config = dict(
    encoder_fused_qkv=False,
    encoder_moe='top_k',
    beta2=0.95,
    weight_decay=0.2,
)
Rows from block 4 of the encoder, named by matrix and row number. Rows with one number belong to one attention dimension. Each number is 128 + 24 x the weight over its row's rms, rounded and kept within 0 to 255. All counts start at 0. Numbers have three digits each. After the name is the row's rms in percent of the matrix's.
# v: attention value (encoder.blocks.4.attn.v.weight, 256x256), inputs 64-127
# proj: attention output (encoder.blocks.4.attn.proj.weight, 256x256, transposed), outputs 64-127
v.156 092:134134105098106126184110154139103086135132131138118138088139141070118135107101136181132073120112111111102142086128131092163143132132144098100145113139107134089109172161138123168115132133098136
v.157 099:159129170095089141105162089146135154100138092130138103092106135172130117148161158085155148129144144121104128209127100121117112142093104122115121133120133119143119082136151098118107118138167168
v.158 092:093146121109144088088152121069123166140122122123111116140163132169152102144112087109139174123133131193111148142123149096098125149156133168165123136092134121166096096126163147126135132127181087
v.159 096:164139165136138152113096104161123169118182139136152115140108124171143167161135125090150153124155161097146182139131126133130097126128120113126083123101137144169150087139090167096167133114088125
v.160 091:157128143105112146131119146149110095132136126155144158154116144110134154133134131151114138162100118129132148146125152147104152107131128148093180091176131171144140149122117126120109112114149106
v.161 113:099158125132137117164114147126133141130120107118138126180141122105113165100149098179121151119135137167151143114127186159119132167136122174121125119092134105100130117150072119152129136082116108
v.162 121:132141163113139115139136137122092155105113139110122140151165147129129114058116140178127155134105121137140141123128123129134153139084089095139141113112106151136119140099118122106124138126139097
v.163 094:166139140119146131126103133146048128143141125152159115164087128119125156149138135136125145120128144132119117130125150170135123132085157170144124098061139131186137139128106121133157122132100152
v.164 102:134140088132137132128130105141103111156156115174148123153129119110113130160143119131151127106156133170128113127120129162105111131182167135097134119129189093149133079138127139163132104068153147
v.165 104:148132133121122100149101113114135169126111170093094098113156152147104121110093104112146156154127142119166139135128140121119173088151110161125149177119065136081128131094123080165152136177124110
v.166 100:199116120116113169120137099112139097136125143145112133149110128124104187107131104105130069174151111118159136136128106157091157106194115109108190118188107140093119133125094163141097118123111116
v.167 097:147140130109110149158113108125159111108111132143117128132167129131069111111119087106126162148126114143185148114130134140097163093161109125116142136197090136119115129091092127120093125139167116
v.168 113:126147145143154057143146131131126161129143134105120114091157123105131114121147137161134163129125143148154140123129101113135133151097140104147097123057166069096154124118114112150152148098127126
v.169 095:108102116123107116108133115110190113123108112135106131137156113128151130152131118113121099156137102145149117129126130125100109130192129129111136138191141134078139127122184151145107133111154116
v.170 117:110119155139115148103162144138115139115105146097108134107094158152168095047093153157125136125114112105096130131126090127136124114118083095111146140161090172152110137123169128104114135155133114
v.171 091:140111118128114121112113106113128146103132158123118116075160145176138066159093124068143099104144138113091119136125127082149122107123123098143099170132097135100126117116193146118146136185151132
v.172 112:153152151106126147150143131134118116107137145123114138127167144130096103059093110170137154132107112127151144131127113145116171113114100100107195129183091151128116137106100103084093128118155095
v.173 105:146105122112107182128099099127128099125150133149131161129145131133113122164115125082137109119112119113106138139130153103128140089130142138101175121192093164134124138146104127106114105148125118
v.174 109:087122143123116136132106138133164151135083123110097137168119148134121167076106140144120166165125120108161143130128132119097158107191085154105148139178084155121117130098123144167113127131132077
v.175 109:112112126089123197100093136108142110121106111193122148186092092129099165169126129119137125103157133153106119113130130169138087123151156119149133097142131131158096134121119189122129141142121144
v.176 103:101133124148139157145127150110161125129142148101114160100152111137103141131122146132139135097120129112129139142135110103157138102109135093105129126147093119134115144151094125118119133152099128
v.177 109:125146157150109070140135154145139166101130141082106124050117138166122086135127165112136168131107137107158139149132082098139139091089134100131108131094102135147141152099125098137149152196085154
v.178 110:169140138128136140107084120093083130103124168129105080117101142176103136153090123082145099129141125116125118161128113162127157059128140122123165140138070168148152135127128163129135142215137152
v.179 094:119140149185131077122139143107103156126123152071110104085108140135164122096120143173131120107127133136093132146131155145166108139094131098126086129095122123105143129159111126138132156145095149
v.180 113:163132125121091087136131120138070156105108136120115116123131151141143128088122106135133108168120121125156127145124164167131155131134117155123162120105089162120117120120109092174141137163093120
v.181 095:141105108084166151146112149133143124143126102141166092164129120093146115121111078142130122157167125136138149117124100097071118145169126127121124077090143108155084101146128190159135129108161111
v.182 098:122102128125101129098153108144117113127141136150125119090105137161165097154102163108130104116118136099078105150121119117153106126133131133115158152159133153130146127115204110113133123145151125
v.183 110:095107160102130157125093119116094165128111143154128131152131133161117114116086186110139168090126142097087112120128114089173133092083115119140130143108069148181127130106141177116151129185134111
v.184 113:147110120116100131140129096145148129121145134136114138071157123162100121181129129065133118144123131097152122135132097087145148098137130120140133146138116123112133135096147096144139124172114138
v.185 119:110116127144145106112062111103133158137126143117120107148108131136130127183134148093142139099141155141107125106127148091134105107123163146143062142072118101139140127124140158165167145174106158
v.186 094:119117115105152145135177113150164101147144099159159145131177111118121124139147138130120106144125117105146127101123088077109138179159112113128147136155180106123121109109168139104101103073173099
v.187 091:094098131131132124115123086102157130141113141128104130129189120136127140121120158120139109140144112118134126098129111076135148137163113095126127163166115108075144120107160174130117133125160094
v.188 108:116138124122117125126085129119133154139109136137115125192134132148074164128134116127138173111150143156166124119126166175126151097157134159129142153114084123105130124095084113170146129153115139
v.189 101:159150120112164143142140132119066137147149125156173131139182124129069103143140121119136150073123135149115118107126134144158144149064132105170103109077144106148125124121107114102143116133152150
v.190 109:128133127147119113108068137135105119105108115128103094153036121123154169154123093135118122160155127148143116166125181204091084111182169195106131114126133150157126126155100146165142141130107145
v.191 111:143118128097151187127138084124062105151154150184172138155203126117086119124115144117141115082133131124089121096126140115164152140085116101137145144141125116152129107117121147078116103109178116
v.192 128:135121052140118125077110096126105134128133112187169148170148159059111158159079156143131137120149116124158100138131143130128154130154131149155096162140125119091105135113117113109134143137130170
v.193 130:110132131097129146156068133161089128163157120138174103163146121129122123098140113105115130127118134136159145131128152086112161128118126110093172121131111088131152108171103153139131132128123102
v.194 120:126118082127142133121180138136106131170141102148137146138164151105102122134140137121097151130122138129146142148128161125165128137090055143157109123133100071106097125099127116136116130141139145
v.195 118:110137119101118143139137120162151142150113056144140107100087107090146115104145108104114126113158130131112148117126106112125103160133087119158113063120184103152101114163142156154123149119168140
v.196 131:149130231167122116172153101138128139107112123069166125104111167173157090169143120140079142121118127131103137185128158117115121126073075122119080150136103187149127146103139106131131115170110105
v.197 139:152119236077139131121114157115141135110137171095102109123119110111123141148070129150140154156141126163110106125126085149147096103103159115099166070127146126137113122123118106139132128133093090
v.198 123:080141090160147165119166139099130129108116134114153128087151117195114141098132151106142103110115139112115167074131131123190108142092136110151133204126087115098146129162132122119122149123143173
v.199 141:108123121161128121106082195090133111117081102134101130114106094150133120145166126144128102142098120121114139096126145136133128126127180151112143076141115147123136110148122133103128118077140105
v.200 140:127123202154139133156120123091117142110106085165171136085136129150113129176101117158110156132138116115081135114129105140156139138112121089184072106136162144120093145122152145095118148117199112
v.201 152:125125154167098113093112180101127139096117148115090074121120136144137134146146133133128132154128123077112125092130127105135124125107131134102105118137083136147135121169123163119132129130108112
v.202 134:117124193136144124128099095182170125122120114135118140164102140114144132188195106133078147141108116126117125124129136098100133135116104129163137114119129107145147094147124135108118117113102116
v.203 123:160134186155144128106182142125166124154132170131110110105192093143108119126178149119133113115138120148131127098132122119130121108092113106137160119138099150137135135148108121073105145160088133
v.204 124:125136073134116135187107097124104140146122145136154093150189163123093111087089103114118131122120119113149139112128127121140186153125112108109087254118104091152113109142129124137135089152134163
v.205 131:132132216140159096098126095147156123100127097118110148160117143129127135131162129144133127147134115160133117081128096134111123107125139130139165108122116229095154140138115115088118162139086124
v.206 129:147123198142129108126104097127151100100136213147130176130124109197108134154188139140121136140106121107102150087132135130114141124121159095134136189122123180110147111135144123104117125098091095
v.207 120:113117126123144120149086146135067139111109116105097130202118176139125116124080138135124142150139119096131078206127135130121145089109120116101140158134117165132146158154112141118135092165155107
v.208 128:130137150127114120161167104140109132146141145130146132122147109213127137163149094125137173116156118153134131147128155145120145087130084089131138103149129130120111206109108125120121128158125139
v.209 122:122140171107092135183169114145130116086149148126129132124101090091157144090145111081124136105137125126115163122126135149115136141141118148104130082136185138163124138116114111157128177138157110
v.210 130:144147116147112111113162138106130123134122095153167136084174110146092107094172143107135115098138126151134169119130135107122165149120132141099112113124145181108111111125109085124128133108129093
v.211 111:159128109109099157157104127135137129144119157107152102105093119084141096089076112118132076123143144148152112155132114116118111151091109107114081169105103041191147094123112150130129073159122139
v.212 124:171104183160154124152126108108086132139139116134088110130157157115105150159165151140131201137107134124127148107132115104101106136150129108100142119110138118075073114125112120106135103061098100
v.213 121:125116171149172161105122124154150137176117031120177132125117137121151135173114084182096119144136127148119102148128106106083138110147073108179137075105158152110121170141144149088120121103185088
v.214 131:146139202157127163097140139120114129080147136136200101131152153169150159161103125160124109123138143093119106151129134158109134092098108153153133134127097166089183137114110129104132124112153106
v.215 117:143122063084140136069122166161194135117132137141114138148129156070119098127086150109119099120144124103122110162125126126127135160114140168128130155129139110184106091137129099152130121148069147
v.216 125:131133136105148133074137106130126150122156121115175117125139146184143135185061143130113169119149116111129111194128128117108150138124143142122144127112145176139106154132138073181131121178123111
v.217 142:120133106131105113163165127128098119165138119125116157124110114121117107033211127082119136119125127123143140102128154097128136130144120138115133113127158206107154106153108136153124140114108133
v.218 119:173119226132148115082088135138114125092156105137149147124103146107131145172145151150120132139127131128133132138131096105098121145107151133128128016102149108143152121101116118121128134107136057
v.219 142:110123094137132127099129089115136125114136161082138130121136148113137139123082120130129120145110132149137166130126100117136104153145143132094101231115107107141111105128139089164137151136124130
v.220 139:125135022117130141070143130125115126158150118136142142096118127150146096084065131096150098109149140106143136141129171151143114144111131151149127132138093134132115133079151103164134134190128161
v.221 115:105126154099140143191140142127160121168123150120119113123128068081120114144080086141101135149103110161121121121125137174133137126123135142128121141132141069174090105115130109130106119113165114
v.222 131:169126172107114125180156127104138114141124184172110128134184096085103138118156121096103194140112134170129137133126123163142117131119148145128109118124205097095119090114080122156122136085169110
v.223 125:099113157154159158121176169129127137148144103109120119142146139073124129139111132149119122130129125117107116164129117085079128115155093128081103121130144172128100137155124144100126132077140074
v.224 101:118120123136173147132163158119140147119110132100152168118089159058114149106113154165136109157117096088137099115128083131135101178132151140140114120135164145137165178154120145147138112087128119
v.225 127:142105131147137134135136154118138165156116144125137148135135157061133119113133146193109153124110063151149067092128123129123147152131143127160124121109126129122137194127125136141138144098158116
v.226 127:128114146144162091115168180126106133168114124135127157118126148084105108109128114188091124116119071136121078129130140147127127155137122101129164117159141147134114193128133124114122155088106119
v.227 086:128109135135116152134121140117125085115181144125151140129143123063148123128116144130124130127102094113130180130130101126133126119113184116104116113175127155128167173131133175122087140171156155
v.228 089:127150142135139127114162157116101136144071112098161171120092142093120148130111134106129141135130133076131122124130101144126112127149146150142151103131162158151154181136114143100128169147135130
v.229 102:137130120110148148148121142167130129098157136152140104127132127123110129118144195138145118142139134086162132154126050092095108121093123111163098130115127121156137123104134130092147095113155156
v.230 088:133138146137124106147166128183109117130141127160133130097139110185085118121123159140115162135120124157110146128126144101154174111121120109118154141125127092174077140066140084158120130126107121
v.231 097:150138139153124137096156125117134127159121165064130163124132151095127110127110095113133181120105127111129136092129143146146127122160167155129142121121104153128169167153134129151122172166181087
v.232 102:138149127149083129161186086137135131095141136151141108088155099166088145122119196120157167098127149120112188095127115091143118122112133135091161132130116129136120095125112121141129110150104135
v.233 103:123107135098078169129063115118190147122144104117108130118120110149166110127121055134126090179148112102133122151132108110109093126114114108189113135131156125103130130122137177085118093126112140
v.234 094:111139123116180124084143142144142126137136131093142161158101143170164116126125140094151136145123174114140091147123133173133140135160099169146119147096130115147127092151144105156152131169211091
v.235 101:124134121112094121105128077173153134112139129150090107143156107178144074134142107106117180103130155158119179138126158112123114103127100112119122150110104109142117074117158090111127137135136132
v.236 096:086135136120161112117178122128132128130156123136139132134133116203138128127136143124152117118132159124119089142128125140146151148142077138123158162122127135124094083172142118134151101139175117
v.237 087:122127111146117143149136090104112087105162147132128110137137123140116162150108129085138132094119154145106208121125159145157144112139152137057122149170115122103149104119119141154116127151107137
v.238 087:120135114129161127125142130128137185148098127143113142153121141166112129130141128142131115110139143151122045110126144139117146151163090131167131158074132103130101110149126107130185128079142111
v.239 104:146144174117127093119136136138111099129099128117146096161150109196153128138161128096124141129146146124188123154129105163107141111106111112129133126128106150142116096079127099108101133192166146
v.240 101:095123130124164137136124113107087105145179129127182132121110138171155142124126141140135136145135124138101110156122139145162148127155104168118107148120127109111091129169154129168126101160177103
v.241 103:126136146115086144140137075151130121101101125099180111139119095185115179115146127132143168139143128109171172117129066139105128109131125143105126129123102117140132088107103128129107085162114138
v.242 088:170149127135151148126121138097067146129080135109186129140144125158093202140115131116115124127172145103152126120130148136113131116139137134165112102114125151118125131114098109130141155126117130
v.243 094:123141139093124078075166159163106126144092103144145143099103107130112097135153095135124154114119138108107145119131092114108068122135123119136180127139123141175132134162148123073127131106123130
v.244 103:148141173147158106137165142118129087113155140117077125123125134091077124155118145078127082112101130111137122147132128143125130136105177082096146099151144169135160143114103137118104178205107164
v.245 088:134110123132131155121130129123085094124170151143157134122140124072103164130108112130125140097121117113104201125129147130158124113142172121103126117183122149117155155152123158119114136119114135
v.246 096:164137118101151124104067128155127130123104116101121126159103137170122142125146069119139114162157171144154093141127109176078117110146108126176105139087127078149121081097114109125140139126127116
v.247 096:132124152111132123167094140140144115112158137159061102124146119154097089130120149115105067132130111150094126164130166094134148133086124076130115144122117099124079129105128118121110132160081134
v.248 091:122138141111154121119103125137133157142099113134094123129107140192130112135140125110129107162138159134113055152124153114126132127129081151167116129054145099144094098135132094133155127140124108
v.249 088:129131139110155140096127119155069162159095138146173128115123132160085139137156121135113169114153139125112093108123150092119109115130109139165120117071130138167120118163125108113160135107114128
v.250 111:145153108127131123139112121140145154083128119137113115157142089200121133140119100076125078099171196123139127138131128164103121127141101096151149165153131138106114070106115135102163141118103151
v.251 091:152135131109118096071116142153102104137130100123106130116106132094126093166139072084130137154116145120109189155128130131116092120128152100144119109136141118175144133117149121100107137118128142
v.252 106:105142108126095152108121098130083118142133129154156144081122111162149106126111120102125181101137152129062184122124180104167094095130124166098151130125124136129130110209144135134130131144115117
v.253 129:133149083117109126114129101156137133091153095146136132121117091177122122144127131083158128132141194116115179140127109123119103115153118107136137157136143109149119068149139132120146110096131138
proj.156 090:141131132147145142149094097113122141149117143126097140128126093143146100138131126127141175155181145192099137161132132134133124135124123143123127164129119127086165117111110126131133116131130136
proj.157 093:171121102136188067139100156156136116101120122151147144166148133153111130115089137109109058132140141096136115086139128141116124123141123137127116096121127128103107147152109104129144115135050136
proj.158 090:179136125120123144091131158147109123124105160116148131161141137082111144126146113136104108113101120093135109097114128095063123130152137130144123135135130133185115146098118116135126152133165108
proj.159 091:087153133100120123096115122116160125124098133178132085072105135124113109112155139119155115147114112134162109111129107091108158118111076105123137109122128087129116131166115110120109052137129128
proj.160 082:132106149158136131138171166118094129159190106107117083073144155115136162120160116129123121111061125095128141111107115135183105113111109121119146170132158134127104153092102133136126103116126147
proj.161 117:136140115139223101121100142154146132208097132093107074115150133122152148135125114129129114159110141129140114116131171096114097138133115136137116145120130157121154154145164090129127121125135114
proj.162 113:087121128147178099170170159098123126154084163083126113098134132107153136108165121139078137119089125125134110116119109157166168122113112120128151152137146099117159169127160099127138138105135112
proj.163 097:103118130059169132122150091144126129228135110155081136088159141148082167112176125119144145118106126139134125178100136132148110127116092111131130181126132123185140089119130106119123132123165140
proj.164 098:141137131108167196088096108163171138133167111157161143119125111162144115114109122115106127106146138119133145138096143142100081126137105114149109147124095138164151140134138140098126150146148138
proj.165 097:161132152106093106127153132139093136103059149113140085149108126123131088137145117107136116116063137166145106139108144116122144120134151116138133082132103095124125129106136125130118129109098135
proj.166 104:148117131136071084138139167124112109076142114116125137109100124113106136125106123150118104069118130098129125120141123188136176117113130131135139124112132150095062145115116132117128157138172170
proj.167 098:164127125159083118128153142132129142088106149103120085140119131114146071130135130138150110118089141127128097125107125122114162122113151121121144120121135163117127146092128132130130116130073138
proj.168 116:171121089138165150126111097120148121153078146099141136182168126141139132132120151128095115168126131144156132127110148127111151130157130144140132112126110138121177117139162101131127148119125105
proj.169 101:163135116168102152140100181099119127044148118120211110174106120137167125134084139127113105116143132115112149098119112144137127125131159142133126106127133134083114167145126167134129107124133120
proj.170 122:076133178142118102166145139102064128077127126117152173079070126087140157129152122142099170123127116097108111113125079137169151132115097109115133104124133086124098153114129151122129128125136133
proj.171 091:146136140115074143119138117141153127055126134170162125176094105145132082127112115098131139108149129167134143142110128149109106136149162114122143105145106081145115119148101138115119112109107126
proj.172 105:105120134198136117139185136118096137133104156112129131113107127105145111123179104126095145105086131122127090098101107139156166116095087115118145141130138124116122175083132116117116132121114126
proj.173 099:121134146141077119128162149139133126118166124141100098099129126137114102134131099127152117091111123116116122118173149114141098114105128120124132142136134129122090138119099124130112116123095144
proj.174 115:124131158132097114180138194110089142078108127074148082094099136085179123128106140137129096137116141110119109098142115122164141123121151134134121094118135140079126171114148148120147117128105138
proj.175 105:089154140090105093137113149125151128149185160114106103066119134136134119126135155121134159107161135128131154137168117135145182130089135160135117161119132147144145118118122144092135077145122133
proj.176 098:119138126132080122145112084147148118120110191119073133136130109118118090138114142161143115148146123143119110087191171104121166121111130158140109108113132125083150130140119127122118135145082116
proj.177 106:153106121097095149132131034129110138099094139106098136195099135112112098117124144124135153174137120137133111126132101134138169123130129136126126088142099093132167085105134138121125135111112122
proj.178 113:162113137050053125132143082143114142122130135162094158146106117122086095115147134112138159067120139165123116135107151188153150127109129121134136116148117067167111119117077137105117148111129147
proj.179 090:106136138077133120142122086137130110124095123121126151125148110101111182130133138154113143142148125135150153119155156117126113156161099133139121091116112127151117115185127118146128157143140103
proj.180 119:132130149094143088127151115144095128121095107120147110126095119130107156111164107121133132062084130146124115157118115165122098126135094088148133152147114093151099132151167117131115149106172134
proj.181 095:159126111187095075123129119119167112104113128123146123085164124152119100120156171168144125131120126164140135139128134165076129126157161104129128170134138153146120114095120118109131146129127145
proj.182 099:099128153136114181107126149143101133095183100170170166137089133140128143136137104083115153103153118115127142136102105128140081128134104127126131116134130088162101124125101171127129108130138135
proj.183 106:057142157061096150181136137115139139134129159138068144093122127132144093120146122114112150115149131166106124144160135115166153131101150138120124118130139077142170141120133108115130119116089125
proj.184 114:173126111125047136102120099140133132080125137146130118191113127147091069129107126106157108113156131143137115134138130139095151118139157130137131111137103116115115085125099147128126137127097131
proj.185 117:150135133049122158134118120142177126147100124134082100135160127151136118132092147114143124158133130159134141174145163114124124133134169153132121092122124133131187099154128125130125115116113142
proj.186 093:157110098240134164085127181119162132101173124124173144168132127143173112125105124122100088155149136103134129120104083129082109135149165148121138134136154164121139149099121132123142127137123117
proj.187 099:160145120155085153157120193102163125060107148115168134164144108123168109138092135124094086122150137137124140105147130133114145127137171146132128076124143130079133166161139118135135139127101121
proj.188 112:130148165066144126172097123136127142162090149111097078098130132111150105124119127098132137137099152154121121134136150096132159116116141133139118088124118117141163145137148129116139131115109143
proj.189 107:108121099089164152118110079144167127200115154156083158128170123156110106118162121120122143136133134156138119169109138124092158129121145116134130170127120118193172112132128088114129155139106123
proj.190 112:151133132061127110125158107154094141151143093143156104097114120119108161119137151133171144078119137136123140139108149140154069139130075097130118139119131140162102091122142157125126097127173136
proj.191 113:085134115115140164127133182136169123170134152165107157099183125150120098124161111114108119098132131148131141148120124118112119135125139114122137150119148134159125158132129081115122138133099127
proj.192 139:098130189112111154145202202128141129107131094103116126081168105171151105130143131148115111130068120110135185114136109090136153118143141104126143106113154141125153132120161131128132139127106100
proj.193 144:176137139158104135097198129095141127066115112123092126120125139126123124127123127133169116119152127110117139113132109158135090132132140137123127132142116145145085144114141116133134146116125128
proj.194 125:118132147131110126118099125103137124142136093126110138077122113136118147138136140132149078118124132139134113117144085135091139135150184110144101131103168194170167125125139131118134142132122128
proj.195 117:164121137163162108115093129117116131127158101160121136177126146158120109140132120139141131151128135100134122152129174142156123124113173142135124187114133144123165137106082139140127124111094133
proj.196 136:105136072103154136111090146161152128151146145166080152137083116098114194136118134098173113152154135153144117086129095151157137135152190121118124090149137101128129102164128155129112126148154144
proj.197 135:108119029174101119139164095132105131145090168125140128165114131174124127122170103099095121109085125119139128126120193151076151120150090121143125183131107115129142120128151124151124102136170139
proj.198 129:175131141104122074145072118126106114172153124140098142169137137059123103140142102117123139130127138115119099157118137082076116162114107150130117072113115148171090148131125159132121106121080117
proj.199 147:160134138101146137151163052165137137162181130108134128152094132109116108154116132130120172097172131152118101173104115156114130125122084101123144162121146113169131156131147135129129141167116137
proj.200 155:113135066121116115103138149146158129159156084125125120144155112102159112151153130105164122129118136133173151130136166082077142119146162145132121147138119130122173105135110094133131123148035129
proj.201 157:137115113094146131161149068127142133151126113168153166131122122100127113142101137120148122081111134186132139152128098177109132126132118113127123143124150103109120139074123091130118146130123124
proj.202 132:139132088126138130111145185099106118152160132125120114098127138137098126153077156118163109104153125131104136166130119171189109123131161126132117131115137160127107186123116142137132154119161138
proj.203 121:082125053113156121122065125123075121145160179119139185153142139102135152141107122130143130139123125117104138139129145107108110120149097141121128122107112139106125119130159120144126114117140143
proj.204 129:116131172135112123104151194093129123072116110149134118094130139114147144128149124127145111134121120138118121129113112127107095151136153164121100033150130143067139154115117105128133157110106092
proj.205 126:116124076136131130149139168128103127158144133113134107118160106138112108137115121108114110122108127083116153155124163150155119132134132129119143147134136066133104151144141139121122113130181133
proj.206 132:133139075115086143092157180137107125144136203120124106103131144064159102174062131118134123073155117166118113162126115110103161108130097161144126048126123080142109162113113117154128145130157157
proj.207 133:113118171115093132108192100118182142138126110133139100077104092116143163096127143106124107107114131162134161074130119158156112142109147123128142106147123098141113099117149113105122165121127121
proj.208 130:113116078110089146100071161147159131115121146130120128128097136038124105115106144142131097131104121107151129108146076110130141109129154187118164138139120137127176043128132098128112156122142147
proj.209 124:135126098145151151086064140138131128103086148119137111125113131143121120143123153144130166186141129120155091123144086115129122107137138110126140154134082110114117137104119148099121095124101117
proj.210 138:119137127140156157154089120148122132138167105102095153121123121113154117132108120134139150172138125086132105101138120102109095136143119134130154136142115102112134128125156134134128124138112108
proj.211 119:134146107162150117116125126108110110094130153181143147162151158167125159083162138142134187134141123104106132119134129124146135150145145136122104111125155195057093114139147109163134137099162123
proj.212 136:095136105109103150122195134140148143120094104100158181095121118172115102134079115144101075119137138139121082142127138144138152123101139145164122141104127169169177103084161134133118117138111118
proj.213 129:116140105112121105138105145117105126098153102157125127162154131139112088104149145130160124114125128102141162131118195123192105132128214146111154166141126132140116072158087100150148134147073142
proj.214 144:111150074095102117167105145139120121121103106141100170142164128072137104141137131115135152147091120167140161104118115074125137134153177091118138117137141092137045131125140101144136140126104135
proj.215 123:103125192160159126143130092116058126163149139120101131117088125177136172136147119116102129144107107185109149125116144152147108124127093100129114111113116109098156195124135180138136135122194125
proj.216 128:147122161131088128167117148134130147120091125143094139145121106078162132125161123112130080176076125155146131083128139128134111112113083130134149119139106060114139087120120165119123139124115148
proj.217 145:160122173117162145100093116131153148070138107133123094118130123156125136122078121135144104131155133111102113128160109136125120127109153106133132150145103046163088158117138117129125118117136100
proj.218 128:140144069146108152150176096113150137140105111142142148105174121154146096115091168121164149162137144116142134107148139138120134116149121102123127207119136183085075094109160129122130121138097140
proj.219 137:154138152128119119178127145130131128131100170138124133108105103159129114122155141127139134101132130113115104118135151135141133142119097130123103038114125133111131143145128204116120081137123101
proj.220 136:141134207146134123173110125132136127137099115124110121165135128105126188123190115133115144164107130166140102120140085116110154125147102114109123113139184112124140133170111152111135098117147143
proj.221 109:149132089160116111100087151092079131105136178128142110166102141150122135154197128100115130137176123133136091169115127118088132127160122092132088112116126158100173165157111111144154132134113124
proj.222 145:083143088137141129084121122122089132104133145052138127089104133192127141158117136144130075126122124091146092125111130115111131130134101110150108145124088137172129149105187109111130110133103119
proj.223 134:123118116110115139141105096143117146111125137155162156114136118175151099121133136133135119131154135152124162096138174108155122119107191120130134128113110108131168088101116117146134137153090104
proj.224 091:088126110145143080121102107141162124118101145128113141109095124092105123129122122150144125125158116116122126065154153151118155109128117119140144136120133130153129068120108134129110132133145138
proj.225 106:117129120123139117126124086110157127075115167111140096119129122145134117130105151119109092113174127138118198064131160104073123123115133142121140121130128126094136101124133082122127121125107123
proj.226 115:117134108117075154132103099110154120089072134109118091150094126139135116129106127131128120113159131134109158035127168079090117128143132141124139113111129133081141092127125130145125096126126121
proj.227 077:082130137147113128125127134115156132093123133108155104099153139154148109118120148125143109191194125133127047136131112097130166120137115121130130142107129114150149074111159099122131092120105124
proj.228 088:090129126155141154147093136122134130136059110110140147147111133129129108143114124144146091102167126107163132100142134079159144103163133127137144125123149145126118131087087090122102126126126127
proj.229 103:099148123126201118115132138105131125145134166100129142138124110104150146114156140125129146120123124136119126137109130171169154128124118122133130138123133136119145087085142125111122099131138123
proj.230 092:105131119141092173164146169129161128088092133131129137123115124130153128129156133155168127168183131123152136135139055107102142106151119101131119123130121147125111119159141127122110160127142157
proj.231 097:113126131147150130152097111118134116095099138102142128112168126158167135137092148120106026170182117121138108136147136088104087128114123122129126104135127109115090152150135057125123089119099118
proj.232 104:111127119127183150128133163116097123149114106119097208152142114127124156129193118137123149203153120136129113176146127182161140119107117115136132131165133140159115137106185107120131140108120145
proj.233 107:080111099126100058115117161107165140142187139149110067122116117111093162113109128117201102114135134137126149131141155115111106117145171158137112155130117101112121111109133105126146145149139123
proj.234 089:122133162185107118135130121157078128155141137101166151092163124111193159113126122131087113100146114121128097131136088160156093122117115078132140110112125111139118141140103120115104102123098122
proj.235 096:143146137153106178139113147118092141117148122117140097159146103142176145132122133120084114137111120144120127166126112119128059124136137142153122117142115108088124171102149120117142107114106116
proj.236 090:123135136147114121108121138153069119181145136090129158104103118099146160118155104129107159132136130121099116130132106168163114130114123086112139107115123108144125112122133148140114112122099134
proj.237 076:176126152125119157112160128178110132117124093139139164106138146149117108155129125132119160196102121120139059166140057138130178135135111120124117121121118133187124140162135153144131148124133143
proj.238 077:169133119115134110115121110146105132149130144124144131129091115087114153140110133126097128087098126113115206090139139148118110138110146136127138091145123130092118147134107131131125161129119133
proj.239 092:124142134123141186145140118128113123180142128117136130120151122139146137117157131125115146096129141132147117180070140110155148118129093115097134144099131124097118147116123133129119122121134121
proj.240 108:121121152188087117114144130153125127121166136126149171060124147145126123116118119126160139130155124132126101125136048127173135124123104073111126129113121141176120068165125156122128158137093125
proj.241 107:118120123123161154152161118142128140181127136167108134085121123124080136129169116126148129135155116137146144202151124151159157123121067105105135165132134134168114112113113112129115171114142129
proj.242 093:154113115129181126109130132131139111149090103160130148128143154116080115152119121151162103099116124094167149132118117123182213137128107135130113147150142137135087119132078156110124215150134124
proj.243 104:086154115109135162136068130122126129147066132115121099171078092101143112116152115129150131101179141108109123136121172103155104123147115123134154118123134119101124112052126092127118084117128121
proj.244 097:126135125109133129137131130095137126139091078106116169173124131145166133139095127131091164189121115121114046104148163149118128132126134145134123125117137158092121177132171157155127049114164126
proj.245 079:126132136122128146112133126145160127094083116123143124120130144142114083140124124129152129181160122112125069117157086107151186130140102126135126125122125114160132074109114142126132135125122128
proj.246 095:170107127130094095150165113140150141158134135179148108111142158112127135138102120146133093063099115112152139166115140160120110137119117131138127124135136136102121119153087142111121150144156119
proj.247 095:156137125115065085126130155085142130132161106120142143180134146137142158121104114122114193140104133141126109126134147162051109142119135155152119130111124166074137159158137182124141141150190134
proj.248 080:147125126141123093129137143121121133148159118127133155142120131105134146124105116124133141060084127112128181115127116168132078129115155128138124137137124165102122190156113155125129157139149129
proj.249 084:143146123124181154110111135125130134131074130123142137135104119122113090137112119118163136065145125099126198119136134139190138136132107119137132149142129154127115134100103143116132165122119123
proj.250 101:165126101117140131089115164124067130197147123146118118154131119085104172141136134139105110120044138117121117156096146119147128134145155150128127101149142099098122159114141160142130125125131140
proj.251 086:087129128103106117155119152113183134108094101147121099147125139111168093122117123130187116136141120104134080157135121112142091131154133138138114129131124110107097125108137106119128102127144104
proj.252 106:138136139171116164098103177129079135116105118109159143138147138149133105121123132126151122114147145119127116166112112114192089130138114106148137123142122153177145137122138119120134125120074131
proj.253 111:111127116129122105124118194135098131174137119142114127126135120075137159127154141139154122165106126123135082188139106155182108127143151119143127102165133090145103100093143111117128114129092128